{
  "arch": "vit",
  "model": "self-supervised image encoder",
  "dataset": "capsule endoscopy frames (Kvasir-Capsule)",
  "train_examples": 42238,
  "image_size": 32,
  "crop_scale_min": 0.4,
  "horizontal_flip": true,
  "color_jitter": 0.4,
  "method": "moco_v3",
  "norm": "layernorm_no_bias",
  "norm_position": "pre",
  "activation": "squared_relu",
  "mlp_ratio": 4,
  "head_dim": 64,
  "fused_qkv": false,
  "bias": "all",
  "qk_norm": false,
  "parallel_block": false,
  "inner_norm": false,
  "patch_size": [4, 4],
  "conv_stem": true,
  "layers": 16,
  "width": 128,
  "positions": "relative_bias",
  "pooling": "class_token",
  "projector_hidden": 512,
  "projector_out": 256,
  "projector_hidden_layers": 1,
  "temperature": 0.1,
  "target_momentum": 0.996,
  "init": "torch_default",
  "residual_init": "none",
  "optimizer": "adamw",
  "lr": 0.0017,
  "beta1": 0.9,
  "beta2": 0.999,
  "eps": 1e-10,
  "cautious_weight_decay": true,
  "ema_decay": 0.999,
  "steps": 4700,
  "batch_size": 128,
  "epochs": 14.2,
  "lr_schedule": "cosine",
  "final_lr_fraction": 0.01,
  "warmup_steps": 230,
  "weight_decay": 0.2
}
Rows from block 9, named by matrix and row number. Rows with one number belong to one attention dimension. Each number is 128 + 24 x the weight over its row's rms, rounded and kept within 0 to 255. All counts start at 0. Numbers have three digits each. After the name is the row's rms in percent of the matrix's.
# v: attention value (model.blocks.9.attn.v.weight, 128x128), inputs 0-63
# proj: attention output (model.blocks.9.attn.proj.weight, 128x128, transposed), outputs 0-63
v.38 091:105137121154130103113173156116109107120127132129154113131164129114094105097127130152113128160168150134149150142139135116122083171113154109145152130124103111172115119141111096141104108146156163
proj.38 095:115133109100097127111149140119104137114101114088128110098085134105168127091117137165169099156098128149110140161176156142142146149127140100100109123132096138116127161133106123127129100155103088
v.39 113:138082108149123086096109118131104160117117144133119105158103132137176139136138127137154128149150127111120134144117155119137133130147135102130156093080163106135137119176145114116121151150132066
proj.39 115:122112137115148165107116131130148140121156142095150152122124159158120097156186164148160128114094128135103148168120134120153092147117116115095115119093105165139111151142139152109097107155136156
v.40 106:119125139102161118117149160107119084151121096122120107111136121098103152129095134109071091108136116124131199125107113106144142163149094166111143121152172141160111153106090155129110133100115138
proj.40 105:089084135163099101140143161147103132106128126110110123128131133159139147163093148105152163148123155169140100131119129110123116140112167144133074104152125130102130116140114106135085161136101078
v.41 081:110114128161140129088128090141120173128134124146149163156097165121141108152153167124122132149110127118125092137117152155103116127138149155156113098075105161154165086160135131121168097124157100
proj.41 079:117171112138096106126119107134126132099095114151123118108108123105142124140136122146140145092099116097103147126106101153167143121101127097157136138123150110134111171115084099093144130106144099
v.42 099:113136107149155091110145123134153123110139119110164146105111130151161129135101109132144129121076133164142086122123159113112116136118122136133093100117150136084151171117128132101113133107143093
proj.42 099:111149166106126143152109124107156139125161108108089171123124143153157117122151150152139092137160119129101109140113096154107122147164152094132165122126127122120132163080135143165126103153134112
v.43 120:090145078154124097096156099116128173120095136174113111094112150152101158115140135108191120157112152131115112115141138117137128109133146114124094122156134106054129142129186112110131127140116081
proj.43 129:126148144120132145135121146105172107151151102074127153137092104120157115125117106100112114116117120084123132143120121090147124155139131132124149146101141138174152119094140119157148123132127144
v.44 106:116128151128122155184120151131161105118159089125115140156120146152105110099158151152111131131131112132144145101153135145149131168137127120107117128120131100155139131127084109139130141110159161
proj.44 110:162141139133132114149094112132139138109081133149093110117100088093116124132097115107141110105132169174109104110176105155130111105119150092137120113099134095105109172145133139131131093118124107
v.45 110:133111127103126100098101087132189095161096130162165122104126088114123136128161140152172099160136148143106156112142168131118097107107114098143073153133124142132120117132147151123136143119147078
proj.45 102:138115178080170154110081148129151091127149104073118135108127148103174134112133089168138151106132124148134155144122152093103150128136143120126165142108155137110137155132147131121118124154144105
v.46 094:107116086152098140144102161089114115101135106156108143164140158154110146104146123103088129136095111120127148100162133096102124126143125110129113140135154109108103135128122104143118126132100144
proj.46 091:170157156111139128152140142173105141141111127110125105158084104119152120150136170124126151153142162120104125076154141103110123128129143067158169122122098104098160159140105106173118139113124093
v.47 090:113142081101126103152125111129141096130164132146157169165123185168109150142147117093146167134141167129142072108146147159084155116128121089112123145105122161118142115108160105142112125156108111
proj.47 086:114143141105132126158102130145128135127134102170167103172144141108148127106111103137131098094158137088098161107128129151141144147141133116161152107090149154178151100092134131106150096094097161
v.48 096:153121095088117141135100107088161088115140129141130116157110087140128123116159125164081083130137142142123182130091156129134158136120146105145143149144147096151137135094126157176108105108112115
proj.48 094:108097137133146114153102127155150126092155097142137127124128167133180144128090132158097129125152129130168097099132121144103127126152176135113102111102147154115130117140178106166120163177156152
v.49 110:109087123103101107121145100150137120163090117099133138110118128122162148097127104114141124103075167135124089119156133087137136104117169110133099101109120125076154115174184119091100159128089125
proj.49 103:103148149096153173130095100094116148135119152115173165101110115136112149122170143103107120114104114075151122130131096116133162089137134130103168150090125178164105105133091139149112137153139129
v.50 110:145182140136158191180142160113114118126146102082094142130138123126139136136116154157130147122146134099157097107141124150142108116144119174143126154144098127174119108106089116107167133082159152
proj.50 113:149169121150083072122174110119100163105131112158089140154137121115145154151087128126139147138122156170135110072134118166110153128159091093136137137167143120120153112134117140113118151094127127
v.51 113:161165102104136160167124106113129089141161127094123153126123131123090153087144153160147148120128116135136105089155135119108110094152111136110110159174113120130094115096116110125145096106154164
proj.51 103:179126142103124119109142121167122128155097152184108088169105104108142151161082102093095131127125115132172164093128122118095156124158124111143184137141110151137149110126088117144155177104109142
v.52 100:106119077160136084114111168158138134133088105123127162127128124113131122150116132100140157135097167116099077102124116111116143106132143099161114124109141125098123115156146107069107126151091109
proj.52 097:139152192145144122149105108109137093154142098110151114175059120129122142137116127129135106111134105087122120116107139114133120121119125088144161112127117113164150161113096108175161114158138130
v.53 093:110106141147099155153145116156106108145162126156107126144129149148135127137126160102150137149101120133117096155170096142097159130106150098130114118100154140161160116133161089093139138143151168
proj.53 091:153137139120148141178103093121146158147086171156179130163092107126150151130129118126144139155106110118136134148127120147148103162087102128156108088120174149165172112111086149102142093081115106
v.54 093:138144127163132088096140129129137124138119152158153164141118105150136097136110101090143101119091114136093113121154113136099118140089085130118128139100145129135149121168135121099163088139151145
proj.54 085:109146152104158122091169082110141141126141103109159122119177132147157165130164111170124142133124146104087109118075089162145157123151086136113099109153101143133109099102096133129110113143149150
v.55 099:115138163128165106113099092129151121144107145129122151135154127092172118129159095121187117151100108150136110076101149160113139137104102141160078126104157090114112166140147130144110106160102112
proj.55 088:115151129090165161128109104119107114131159116124099139129155129168151139121125105144157146114145111126127170174098098108125163155108163129120158158134116156112153133108180147140164167165097157
v.56 089:140166100151156149179146141134104094117174118130096147132137138101098128092143122149126114096149146167103129106148120118123116111165096133134165167156117093105133125111079113129112121147151163
proj.56 087:127133106141081126116157102107096109159128124170100101142107156115130162135094096143121113115136151169100121099126154119080145160120090136124148115139158128077151107142134146122168156099135093
v.57 108:140153125159133188146107150106093088102129100113107138143150134102106116124119150131102131145149140137118163135144138124112122127122097184150127139148153125185124107110095102175167099098131168
proj.57 108:125117103122102098154165125140098146141080127193106115104144127121110149147108129119112172139135166175126117105133106125101172092135129112136120122149131108101146156142133113095124138140130119
v.58 112:165091134115138115118158107147099149111088181099118138104106146141174147158115123126159161161130120131099150135125162102152140122125165124136154113094159155121100156110159100110119153114085086
proj.58 106:100127131158124140102139114114110098101159149089145144119122151148124138100129110105131155134097098151108126140107118128099133144151155146095087132157134129141105149086120150113121097145156165
v.59 105:162148099119114110123133169148111093145087092154140156158110125143101152121126121157048143156089167106140108100113118118135109134141136101135115113114144132149117111144112105121098146128143138
proj.59 096:138135149128104105123112097121134151113111132102147111148070133134136138131149153133153129158135146169121113132132102097144134110169110119093107088139140091126121146136090146157127070164157084
v.60 093:105122090127090136154093142105097110146136143131132147108144195120162125098141154169144144139078158177131071142144134133098110101138106161115091119139131117112151174128146105107134127160135151
proj.60 089:114141131098157103102159142125103162133120142147150146162121138101148130144148135126089122145157137088100165089092122120144131140134093116178164100163099152164190153095091116126150095120116106
v.61 109:127134076160129093108165110114160156136149130109111156116088117143137119119162103138167144124081148165117112130124151130109127134150123074130081134125131124095129120160166147095096162136137076
proj.61 124:112124153154140154131120143101166135154120109103121145162105125154135117142153108120111109119113133091137168109108110129106117127139104097138156143107117153193139168104120120169125095170147173
v.62 101:094100114145147055086118116153141130116144161148121127137103129132152154149114103149175118147091141139120119093118133100122127142148146096108125109129146142097163118126131142122128162163146110
proj.62 103:150157117101172165157131130098154130161141086076120119142105155148164113099157142112113089106139082108153110148117137119159112141111154169089147151153159118140134101099135121132131097136169155
v.63 114:137119134118156121112135152127123152129130115122147144141151114122109106120136131140067122131167084121114158172106162130147157139085110173131181124106141106167123143139077120180143122118141133
proj.63 108:091105122140096141118136120147125099105121146150127147093152138139107146143148155163129103110140137177121129140176135134152141159135122128114110116130121125075097141151164126126121150131124126
v.64 100:136116156141102124113130153180095147107126135125138118120160115141144082129106097109058162101191128116133114134107108133151114109112119134101141125087111147182165122112112095145122121149135162
proj.64 111:126129127147113148116168125106163114121140100102133112139140145096148133101166142132156116118128170156142122133144143120133100145157093132165114145145127120123096149140175114105132124136127148
v.65 092:121139118125120101122127104098140131132134098117158111119117146108151109153129109109136121145073110115100083113120124121100145151147182099076142132181138143103118153136149132125103162152122097
proj.65 102:087109145101129136106127107092132137153111099125135137127147104121117127165135132117100109132184094112125118153122112095137132164138158138150149145160153077152185117142147119153096174113136125
v.66 118:146124122116116109106117104111142123138113158104154110114101116121124128115128121104210138112058110181122133159148133134094106085149134117139101140140144148087089167117157107114087131155090081
proj.66 123:137093155133111131141131135110128132136107134141126103127111134148129130183080117096080108150168108112148155108164140103132159161111135090128124116138159107166148116121112122123160127112099142
v.67 087:172153110167103123101103141131114093141129143119095105115160122158151123162116124120131168098147131122152115116153132140150139161145107144128133103158126133163100110156110119128135131126109141
proj.67 088:134158120122107156154156102120107154113119109128169144148152098128170151088164114116121166111103107173126121116082126143113119076164157148127128111156157163086124112131110097147145103100110100
v.68 082:094132113105157151162122088140096121094160162143183161102122117152164127111145146176163107179169081127118125153150103128128120131145104097164099131124153105089130163139129121117099091153148143
proj.68 084:177140121089144131124092100132149082103126139123129154144133153102140105137139142115079111124079102134144088105127159111133150090158143148142133107153179160163120149158119176121139118152134149
v.69 100:131107168103151166121133152168174136146112118133097128154116141097149164107089176133133167138150105106127137125148131128118113171131123107151144140130074125105160127105108171167135142109120122
proj.69 108:124146150182137111142101129137121148120115113073107122090127162129110100106146143151178117129139158128148108173097095135127101122144100120137100178117125152122082136138144077095118106118099116
v.70 121:118101138115152174142115151116139105135116091136088122160142183134118126105100155149069162107181114121122105095130126142145144165118147112139171130115080139133143115106132139172177101089167170
proj.70 120:103139104164135134123102107159090147131152141098130136106150127140137140132124174163170154137130153169096101139092114142104107114142085135151111162127105131115089105113172129112097089149123135
v.71 087:098106129094162119153131117116159123121115135101101148162111156152117118118121109127077116118170138080113141072119132105148121169124122080132152119090137165133179100159105138109115110161129092
proj.71 085:097119143126161108150140175155134159112110103086094140149128139105134107128140117121148171138085113147094145167141141141117085108107126160149111156156125107076092119159188119135134134121134115
v.72 093:115112144153152135099143103140133107117101157159107108100114129151151135086106160114143108118080104134116100122167125117151117158110133166091136143140099119082148121149117167110147154120137086
proj.72 099:102085153142169158146083109113118128153122143128142138136117131092119099124119161135155156124149152181112107173133111078119139115129102136096130185104135114106130127137111097152094091142085111
v.73 085:090120145150122138118144114091119130100133087142159102145121093122164140138121094135084101142145156108130167167117113117130136165097101103102105163123130155150107110136102113141117137116124164
proj.73 089:110124100146093108140118108143150124131092140105113149128141112168122129132166112122118160126105142129141143143158111115099111163115134147122156093091137151122104169139123167111102130101181131
v.74 081:098137109094151145119151152122148154145136175127095133144104171117120160163132134096172130116128138111097101095139147099136116132138148164091103131132173121099080124128168138121107101152091141
proj.74 087:160138098110123103126152149156152122149114137175133139111108108094088149158093113136150172151156142115113109150093114131155179116143135135154131127131103112161139138095162086145156103141112115
v.75 105:132149157117159165115105122120135107145115099155129140123157172098151166121116137152162163109112139125130128105132118154141159130137133172133099085124107107102147110113113125171129150087127145
proj.75 112:139137151112124152159092091119075169117149144123153152091148089118097130140150111169148122115110125141139127172079145138104124095119097166138110159115113169122125128144154076122126109107116127
v.76 086:108123166096142106131148141158133130086117123156116104098128141164151130155107095107111128118166166098116148132124150146119152114091135088152176131098096118121129086115070148139161155140124112
proj.76 088:151094111156109095152161125117115139146119090125136098099116172125155101136138166121103165122130162148084153124127154147164107114152163146137119133097099156143145142143165154107101106147156088
v.77 091:109114143149128116127120161140117090136158147129093094139150124111171082117121120105081110143205152100126142165105159125163165108093117150135119145156104163116160097115146137153144141157161133
proj.77 088:141154114166163098144148165151114125101103133149154137072157127119152162118124135119133145097132180155146091113133136141101134129156135156144102148108115095128089091096172124128135121120164104
v.78 103:128158129136155087118134106105141156116105157137163129139103103158143118123156105100183159116105117160101077157108151101154101090119138108106156151136126149089118146147148124081132150124107078
proj.78 106:114089147099128127114103164145134125160114140160135100172116159115137110157139129124123144112172109104105148119165108095104137142117116068105120132120136106174151123124107128141125170142116119
v.79 120:114129133158122065126113129130099143127143132117133149105109090128134129176111103153151108114135112125101183144142172129110121092158143142146154166142181134147133150125113075113090119138113109
proj.79 131:114099113105135126092147099108195084146113160142105111144123149141149130141131120116067112152108108104148126081159165143124147165116168143135150078136145123108137149151139165118154157144131142
v.80 082:122158147163145136114132097121141163099134105106122113126101150138092105118109152118117164131146088141135133130134144129145113162102120120169119095150110154161160086126137125090148136133158093
proj.80 090:135114127106122126125125129135081147143154146104159154127143089114142112095136160141162152141094136153135096196124147083153131123100150133096084175118097161158125136095157102134129164150152104