python train.py --model="self-supervised image encoder" --dataset="capsule endoscopy frames (Kvasir-Capsule)" --method="moco_v3" --activation="squared_relu" --bias="all" --inner_norm=false --conv_stem=true --width=128 --positions="relative_bias" --residual_init="none" --steps=4700 --batch_size=128 --epochs=14.2 --lr_schedule="cosine"
Rows from block 4, named by matrix and row number. Rows with one number belong to one attention dimension. Each number is 50 + 15 x the weight over its row's rms, rounded and kept within 0 to 99. All counts start at 0. After the name is the row's rms in percent of the matrix's.
# v: attention value (model.blocks.4.attn.v.weight, 128x128), inputs 0-127
# proj: attention output (model.blocks.4.attn.proj.weight, 128x128, transposed), outputs 0-127
v.111 083:45 54 43 39 44 55 45 56 43 40 41 50 59 37 54 19 47 59 70 53 51 74 51 56 66 57 29 29 31 43 62 70 79 64 43 38 35 64 28 39 60 53 55 58 83 60 51 50 26 71 66 80 48 58 55 54 54 49 29 68 52 39 53 66 74 71 74 48 64 60 41 53 44 42 55 39 73 31 27 54 73 49 53 43 88 44 55 79 63 57 67 40 48 82 50 66 48 50 46 40 56 58 48 71 20 72 25 75 72 39 43 55 27 68 64 61 52 21 44 43 53 87 66 49 69 40 47 55
proj.111 093:34 64 69 27 52 51 43 49 21 50 48 72 40 43 36 48 66 70 48 92 39 39 26 51 47 53 41 58 68 54 31 44 70 38 33 39 31 25 53 53 54 46 59 61 36 63 38 76 53 58 62 51 56 46 05 54 63 29 67 30 38 53 37 89 63 43 56 66 35 53 39 55 52 74 50 37 40 45 46 31 35 49 43 60 54 38 54 35 47 51 24 55 32 36 56 29 62 29 42 67 32 65 25 71 43 58 57 73 42 18 42 45 65 33 73 43 51 35 78 69 52 32 66 64 35 35 40 53
v.112 107:39 05 36 61 36 28 40 32 38 40 45 65 40 61 42 43 52 39 50 35 38 74 60 26 67 62 22 67 59 40 31 47 37 69 63 47 56 63 45 47 36 43 57 40 92 40 52 18 32 55 37 49 24 71 57 45 50 54 54 57 66 73 53 58 43 36 76 38 64 51 63 67 49 55 53 41 66 36 50 68 34 38 25 38 79 33 60 72 71 39 70 60 41 68 71 61 64 40 81 45 67 45 51 43 60 79 39 71 37 42 61 29 27 54 48 43 59 47 34 53 37 79 54 54 61 43 42 51
proj.112 111:58 67 39 74 42 45 53 56 33 63 45 57 70 49 64 65 66 41 58 79 41 48 40 80 33 71 42 39 76 51 56 45 32 43 52 47 32 40 68 59 50 32 63 63 25 55 49 66 37 55 58 42 71 49 24 30 36 16 47 54 20 32 54 70 45 45 25 60 38 62 57 32 41 57 67 57 51 56 51 62 58 40 52 29 74 38 61 31 58 56 28 32 37 62 37 39 55 51 22 62 54 56 74 65 73 36 26 48 59 20 78 65 48 55 75 44 43 52 76 80 62 29 57 55 17 53 45 47
v.113 113:41 81 53 67 28 46 68 47 47 19 58 29 79 59 37 63 76 58 36 56 37 50 46 64 42 59 57 53 76 68 46 44 38 44 36 61 65 41 57 66 48 81 53 61 17 73 57 59 57 56 49 39 83 30 38 38 25 17 41 37 66 30 54 65 24 39 58 54 70 58 59 45 50 57 54 32 50 47 58 42 44 70 67 67 31 41 64 29 38 45 30 71 60 46 30 48 09 61 26 72 34 59 41 50 62 36 34 50 57 33 54 61 72 39 59 60 55 69 42 55 30 34 70 35 48 47 46 41
proj.113 105:52 35 45 48 50 35 40 85 72 29 50 12 29 62 50 46 35 81 67 57 66 54 59 39 63 20 33 56 34 56 47 72 53 35 72 64 40 27 59 46 43 38 45 42 81 38 55 45 67 47 65 64 58 55 55 43 57 80 64 57 51 38 22 33 47 38 53 60 40 62 31 48 35 55 27 74 38 54 37 61 54 25 61 53 49 57 51 60 79 41 39 37 45 35 50 48 70 47 83 42 52 37 56 28 31 54 72 29 57 70 21 39 33 42 35 39 38 39 44 54 55 69 18 71 69 40 53 36
v.114 107:61 57 30 41 55 80 52 38 43 34 76 32 47 31 37 59 29 38 46 62 51 35 14 69 55 48 75 73 48 50 53 47 41 54 59 52 60 62 43 55 46 37 27 50 31 36 61 43 49 58 54 59 65 48 54 28 13 69 61 42 70 36 40 41 43 51 59 74 67 30 27 47 51 49 57 52 57 66 75 38 39 36 35 71 45 31 53 63 47 63 29 42 44 20 54 60 29 67 32 59 18 72 37 27 62 34 66 21 59 55 74 68 63 55 55 50 31 45 45 55 52 16 79 27 66 42 38 48
proj.114 101:52 34 60 60 41 49 30 63 55 47 66 51 60 65 44 43 67 57 53 43 59 72 63 57 52 24 56 43 48 40 48 67 40 39 67 46 53 55 56 65 50 50 44 54 87 52 62 31 42 42 52 25 39 48 79 31 50 82 62 74 72 51 34 45 49 16 50 54 71 42 24 68 66 65 09 47 21 33 29 63 56 34 71 58 51 31 66 59 44 69 60 32 45 58 60 73 59 63 49 30 56 28 15 43 48 63 72 54 59 59 44 24 42 42 51 57 56 37 64 34 64 69 18 50 63 77 33 38
v.115 101:66 36 60 29 48 59 62 49 58 50 31 67 41 48 43 20 30 49 64 49 65 62 65 40 60 44 59 29 41 81 48 39 61 24 51 32 37 53 36 63 29 28 50 38 34 53 65 73 39 46 49 60 60 69 60 68 41 44 78 44 33 28 58 34 84 43 36 38 26 35 58 62 71 62 42 62 53 53 41 58 63 74 54 35 51 75 64 44 56 58 64 24 65 36 49 46 68 43 18 07 66 45 77 52 49 65 60 57 49 58 25 68 68 58 60 74 56 60 37 65 68 46 18 42 55 64 52 56
proj.115 104:66 42 24 28 48 56 61 42 59 51 45 54 25 42 43 55 63 26 51 46 43 37 45 79 50 38 73 45 63 32 33 50 33 42 29 39 70 51 30 45 40 76 42 43 55 41 37 36 40 50 52 60 47 74 58 91 55 39 44 47 38 32 39 56 32 41 60 60 39 21 63 45 45 48 68 48 67 59 40 18 34 71 60 75 32 43 51 50 40 64 70 41 41 64 74 66 32 45 67 61 75 71 24 52 65 38 45 66 39 62 77 58 59 75 67 57 66 35 39 12 52 76 70 64 68 60 47 51
v.116 096:59 56 43 38 33 58 78 45 50 61 50 37 71 32 43 30 55 37 62 68 42 41 67 69 30 75 59 71 19 25 40 40 53 55 30 19 32 65 27 33 65 46 66 58 72 43 75 14 43 39 44 62 54 49 48 71 47 46 57 34 65 53 67 62 55 63 82 69 52 51 46 62 49 38 41 75 54 53 20 52 67 31 56 31 67 48 22 62 38 33 38 39 50 50 60 71 64 35 55 48 54 81 46 60 49 43 32 59 47 54 36 45 43 48 58 61 16 61 75 55 69 66 78 71 57 67 58 52
proj.116 104:32 73 76 64 66 41 48 24 32 64 52 64 70 49 69 53 30 57 33 48 32 72 37 74 59 81 36 29 70 31 40 23 30 24 51 66 29 52 53 57 68 55 55 67 68 75 40 64 52 58 55 48 67 37 52 45 45 44 54 46 62 63 78 66 62 55 53 36 99 41 66 34 59 62 45 41 64 58 34 74 41 40 54 24 33 29 74 32 69 65 41 69 37 40 65 47 65 27 60 52 42 60 45 49 46 59 55 80 62 56 52 54 54 42 36 66 61 34 77 46 38 43 47 56 59 55 40 46
v.117 119:66 38 45 51 65 85 53 51 68 69 43 45 39 54 47 27 36 28 75 42 46 68 55 27 49 32 43 30 35 66 32 81 39 54 46 51 56 29 50 57 52 16 50 29 63 72 54 74 32 67 44 64 72 60 69 55 55 60 66 59 65 41 42 45 40 30 22 43 42 49 54 56 34 65 48 38 61 56 65 31 55 67 63 45 61 51 75 50 39 78 42 35 48 35 38 47 68 58 49 00 66 33 58 39 70 74 49 68 46 55 45 56 48 48 41 73 69 51 44 59 57 33 34 35 60 60 14 43
proj.117 122:58 62 16 51 23 29 47 78 35 53 17 59 45 55 28 71 67 22 47 62 67 45 54 52 52 37 75 56 39 50 47 61 47 62 25 36 74 76 39 68 65 58 63 49 39 36 24 37 30 74 30 51 33 69 54 62 38 68 45 34 58 42 49 52 57 63 47 73 51 43 47 57 64 33 48 26 42 34 38 37 40 46 38 89 41 51 27 77 28 36 46 47 55 59 41 42 43 54 60 70 63 62 55 61 63 49 55 30 37 24 79 61 45 60 53 64 38 41 36 27 44 53 78 39 66 73 45 53
v.118 094:39 43 55 66 52 37 43 47 58 60 47 47 83 53 34 71 49 42 31 49 41 55 62 70 36 82 60 60 34 12 44 38 37 66 58 40 35 55 61 46 45 43 39 70 35 37 72 21 42 55 30 48 35 51 39 62 31 55 38 36 28 58 36 76 38 81 61 44 28 54 54 61 57 32 51 67 47 70 37 61 49 57 37 53 48 41 15 50 65 22 69 32 54 77 58 70 41 47 57 93 45 76 42 41 45 38 40 42 40 30 60 28 38 29 62 51 44 56 43 40 76 84 47 38 40 58 61 34
proj.118 094:34 55 64 53 48 38 58 55 55 57 76 58 58 51 57 46 33 60 51 24 21 43 38 48 22 80 35 44 45 27 32 60 27 56 51 59 58 34 50 41 36 56 57 63 72 46 68 50 49 51 66 62 54 66 77 35 63 35 34 68 37 39 53 57 70 63 18 49 59 57 63 58 55 61 36 37 34 52 70 66 50 72 70 18 56 61 60 00 72 35 51 61 33 49 59 72 57 46 59 57 40 21 61 62 45 34 43 63 60 71 34 59 84 24 62 68 38 65 72 58 73 32 44 56 53 66 54 41
v.119 104:37 18 34 56 32 16 37 47 34 34 56 39 61 63 37 40 68 45 39 46 32 67 64 46 43 84 33 48 75 15 59 29 40 75 58 35 36 63 54 63 64 47 50 74 51 48 67 28 40 65 57 52 38 63 36 53 70 50 42 30 34 47 36 37 58 56 59 23 35 58 62 51 39 66 49 56 33 51 42 76 47 50 38 56 44 27 66 55 49 29 50 79 54 80 37 60 59 43 72 79 36 76 45 73 61 54 33 66 37 64 36 49 46 55 42 39 54 47 52 31 38 84 66 69 38 70 65 56
proj.119 124:49 49 64 72 64 56 35 49 75 57 73 43 49 62 45 43 48 56 54 43 40 44 40 47 35 64 36 34 65 64 38 25 46 51 50 72 26 47 55 36 33 32 41 82 59 53 75 64 72 53 70 63 73 68 52 29 29 36 47 74 37 43 59 63 63 78 45 56 44 70 61 34 35 70 72 51 62 70 68 78 56 76 61 43 47 53 67 15 65 61 48 48 16 28 50 37 32 47 40 61 56 57 48 40 54 63 45 43 71 83 60 63 59 29 59 60 47 54 68 82 72 49 45 41 35 32 46 24
v.120 096:47 25 64 46 58 20 44 72 34 53 53 37 51 72 47 44 76 37 47 58 55 77 73 20 63 36 42 45 60 47 69 48 45 44 63 34 65 54 58 56 47 52 38 55 66 33 36 41 62 32 54 67 47 53 54 77 66 41 55 52 48 72 64 52 69 49 61 17 34 72 60 58 48 49 36 61 31 30 43 45 48 59 42 43 72 56 65 69 60 50 78 72 58 67 27 65 57 21 72 74 66 31 39 49 62 57 21 68 44 48 43 21 29 59 40 35 52 33 24 34 27 85 33 60 59 48 41 59
proj.120 105:70 54 32 45 57 41 71 30 54 48 57 48 67 54 63 32 35 29 52 87 19 49 29 66 30 71 64 60 58 70 69 47 38 36 57 60 44 27 43 55 41 40 35 71 08 70 52 56 36 59 48 76 65 41 49 38 35 42 35 28 56 51 66 65 50 47 53 65 27 59 50 39 48 53 85 46 55 65 60 37 31 72 47 32 73 46 70 44 59 34 29 32 32 55 64 54 51 45 34 66 49 48 64 49 54 48 26 26 38 27 74 59 67 62 59 36 43 45 68 73 74 29 55 58 35 41 65 29
v.121 112:45 41 53 46 71 60 43 60 69 76 38 78 45 64 49 29 13 52 46 37 52 54 52 46 37 62 58 44 35 74 29 58 60 28 68 43 67 40 71 28 56 18 60 40 59 31 39 68 35 34 34 42 56 46 42 73 58 70 85 56 61 40 66 35 59 35 49 42 55 53 68 45 35 46 41 51 52 37 60 61 59 66 47 51 72 50 39 59 67 52 42 27 37 55 38 52 84 56 35 00 53 08 81 36 53 60 50 59 33 75 49 38 47 49 70 42 41 47 52 39 56 47 42 58 49 64 43 37
proj.121 111:56 41 37 66 37 62 55 36 51 59 23 85 48 58 53 47 39 30 44 48 60 45 40 73 60 61 63 49 52 29 31 48 43 53 31 66 65 89 37 47 62 59 66 48 61 27 27 58 50 77 17 35 48 49 57 73 23 51 71 23 50 34 52 50 58 50 39 54 47 48 61 68 60 30 72 43 57 28 42 43 25 53 53 70 47 54 18 52 19 68 59 46 52 57 53 54 35 64 58 63 73 47 41 57 82 35 32 45 12 77 81 48 40 61 46 59 63 49 45 49 39 73 65 63 47 57 45 65
v.122 102:61 46 49 72 61 25 40 48 32 36 66 62 64 51 42 76 59 40 51 44 26 43 50 67 45 44 25 46 80 44 67 40 53 49 48 77 67 63 51 76 65 73 49 60 23 56 54 39 68 37 64 63 43 24 28 40 64 33 42 28 33 62 52 61 37 38 60 28 57 53 43 43 60 39 80 35 35 39 60 41 35 56 36 75 27 59 59 30 53 40 52 59 53 66 45 22 16 55 83 77 33 51 42 63 56 51 26 50 64 56 70 35 39 39 30 37 78 51 28 33 30 74 49 57 54 58 53 36
proj.122 104:75 45 45 56 55 72 55 69 74 34 67 18 49 46 47 22 37 55 67 68 43 51 60 26 45 74 51 50 41 69 51 51 65 40 48 50 20 34 51 58 16 50 43 50 57 49 63 34 50 57 47 54 47 26 28 46 44 48 33 46 36 65 46 78 61 50 48 68 29 72 54 34 62 58 67 67 36 78 68 38 75 60 50 41 54 53 73 36 59 45 39 48 56 37 50 24 25 37 37 52 56 55 61 43 26 97 53 26 75 52 37 42 34 40 43 53 39 54 48 59 64 36 32 68 30 16 55 25
v.123 095:53 14 52 29 62 59 47 40 54 80 49 48 48 55 37 20 20 38 82 55 47 40 61 42 38 55 34 49 36 65 21 89 44 43 76 30 38 41 38 57 38 47 59 33 53 37 49 56 53 63 38 68 57 72 71 56 43 47 60 69 27 62 45 52 77 39 51 47 68 38 64 25 46 35 35 68 42 64 45 47 63 61 61 38 82 61 51 47 54 60 73 62 43 65 42 72 74 49 55 22 70 21 40 45 26 57 37 37 33 49 11 36 61 55 52 42 51 35 33 50 43 60 49 56 34 27 56 53
proj.123 091:45 72 29 23 53 47 49 44 16 46 25 75 40 29 43 46 55 50 29 74 54 56 37 70 45 69 62 34 48 51 24 25 55 59 58 48 51 86 28 48 70 56 74 41 34 44 31 35 28 57 61 64 58 51 33 84 39 55 36 45 64 53 71 67 65 62 60 65 57 47 43 48 48 23 42 36 73 50 50 36 34 38 27 77 54 38 39 35 64 30 23 32 35 58 58 49 53 52 57 48 61 50 52 64 47 61 26 59 56 13 63 42 41 74 59 68 30 56 59 61 70 59 62 29 50 55 43 63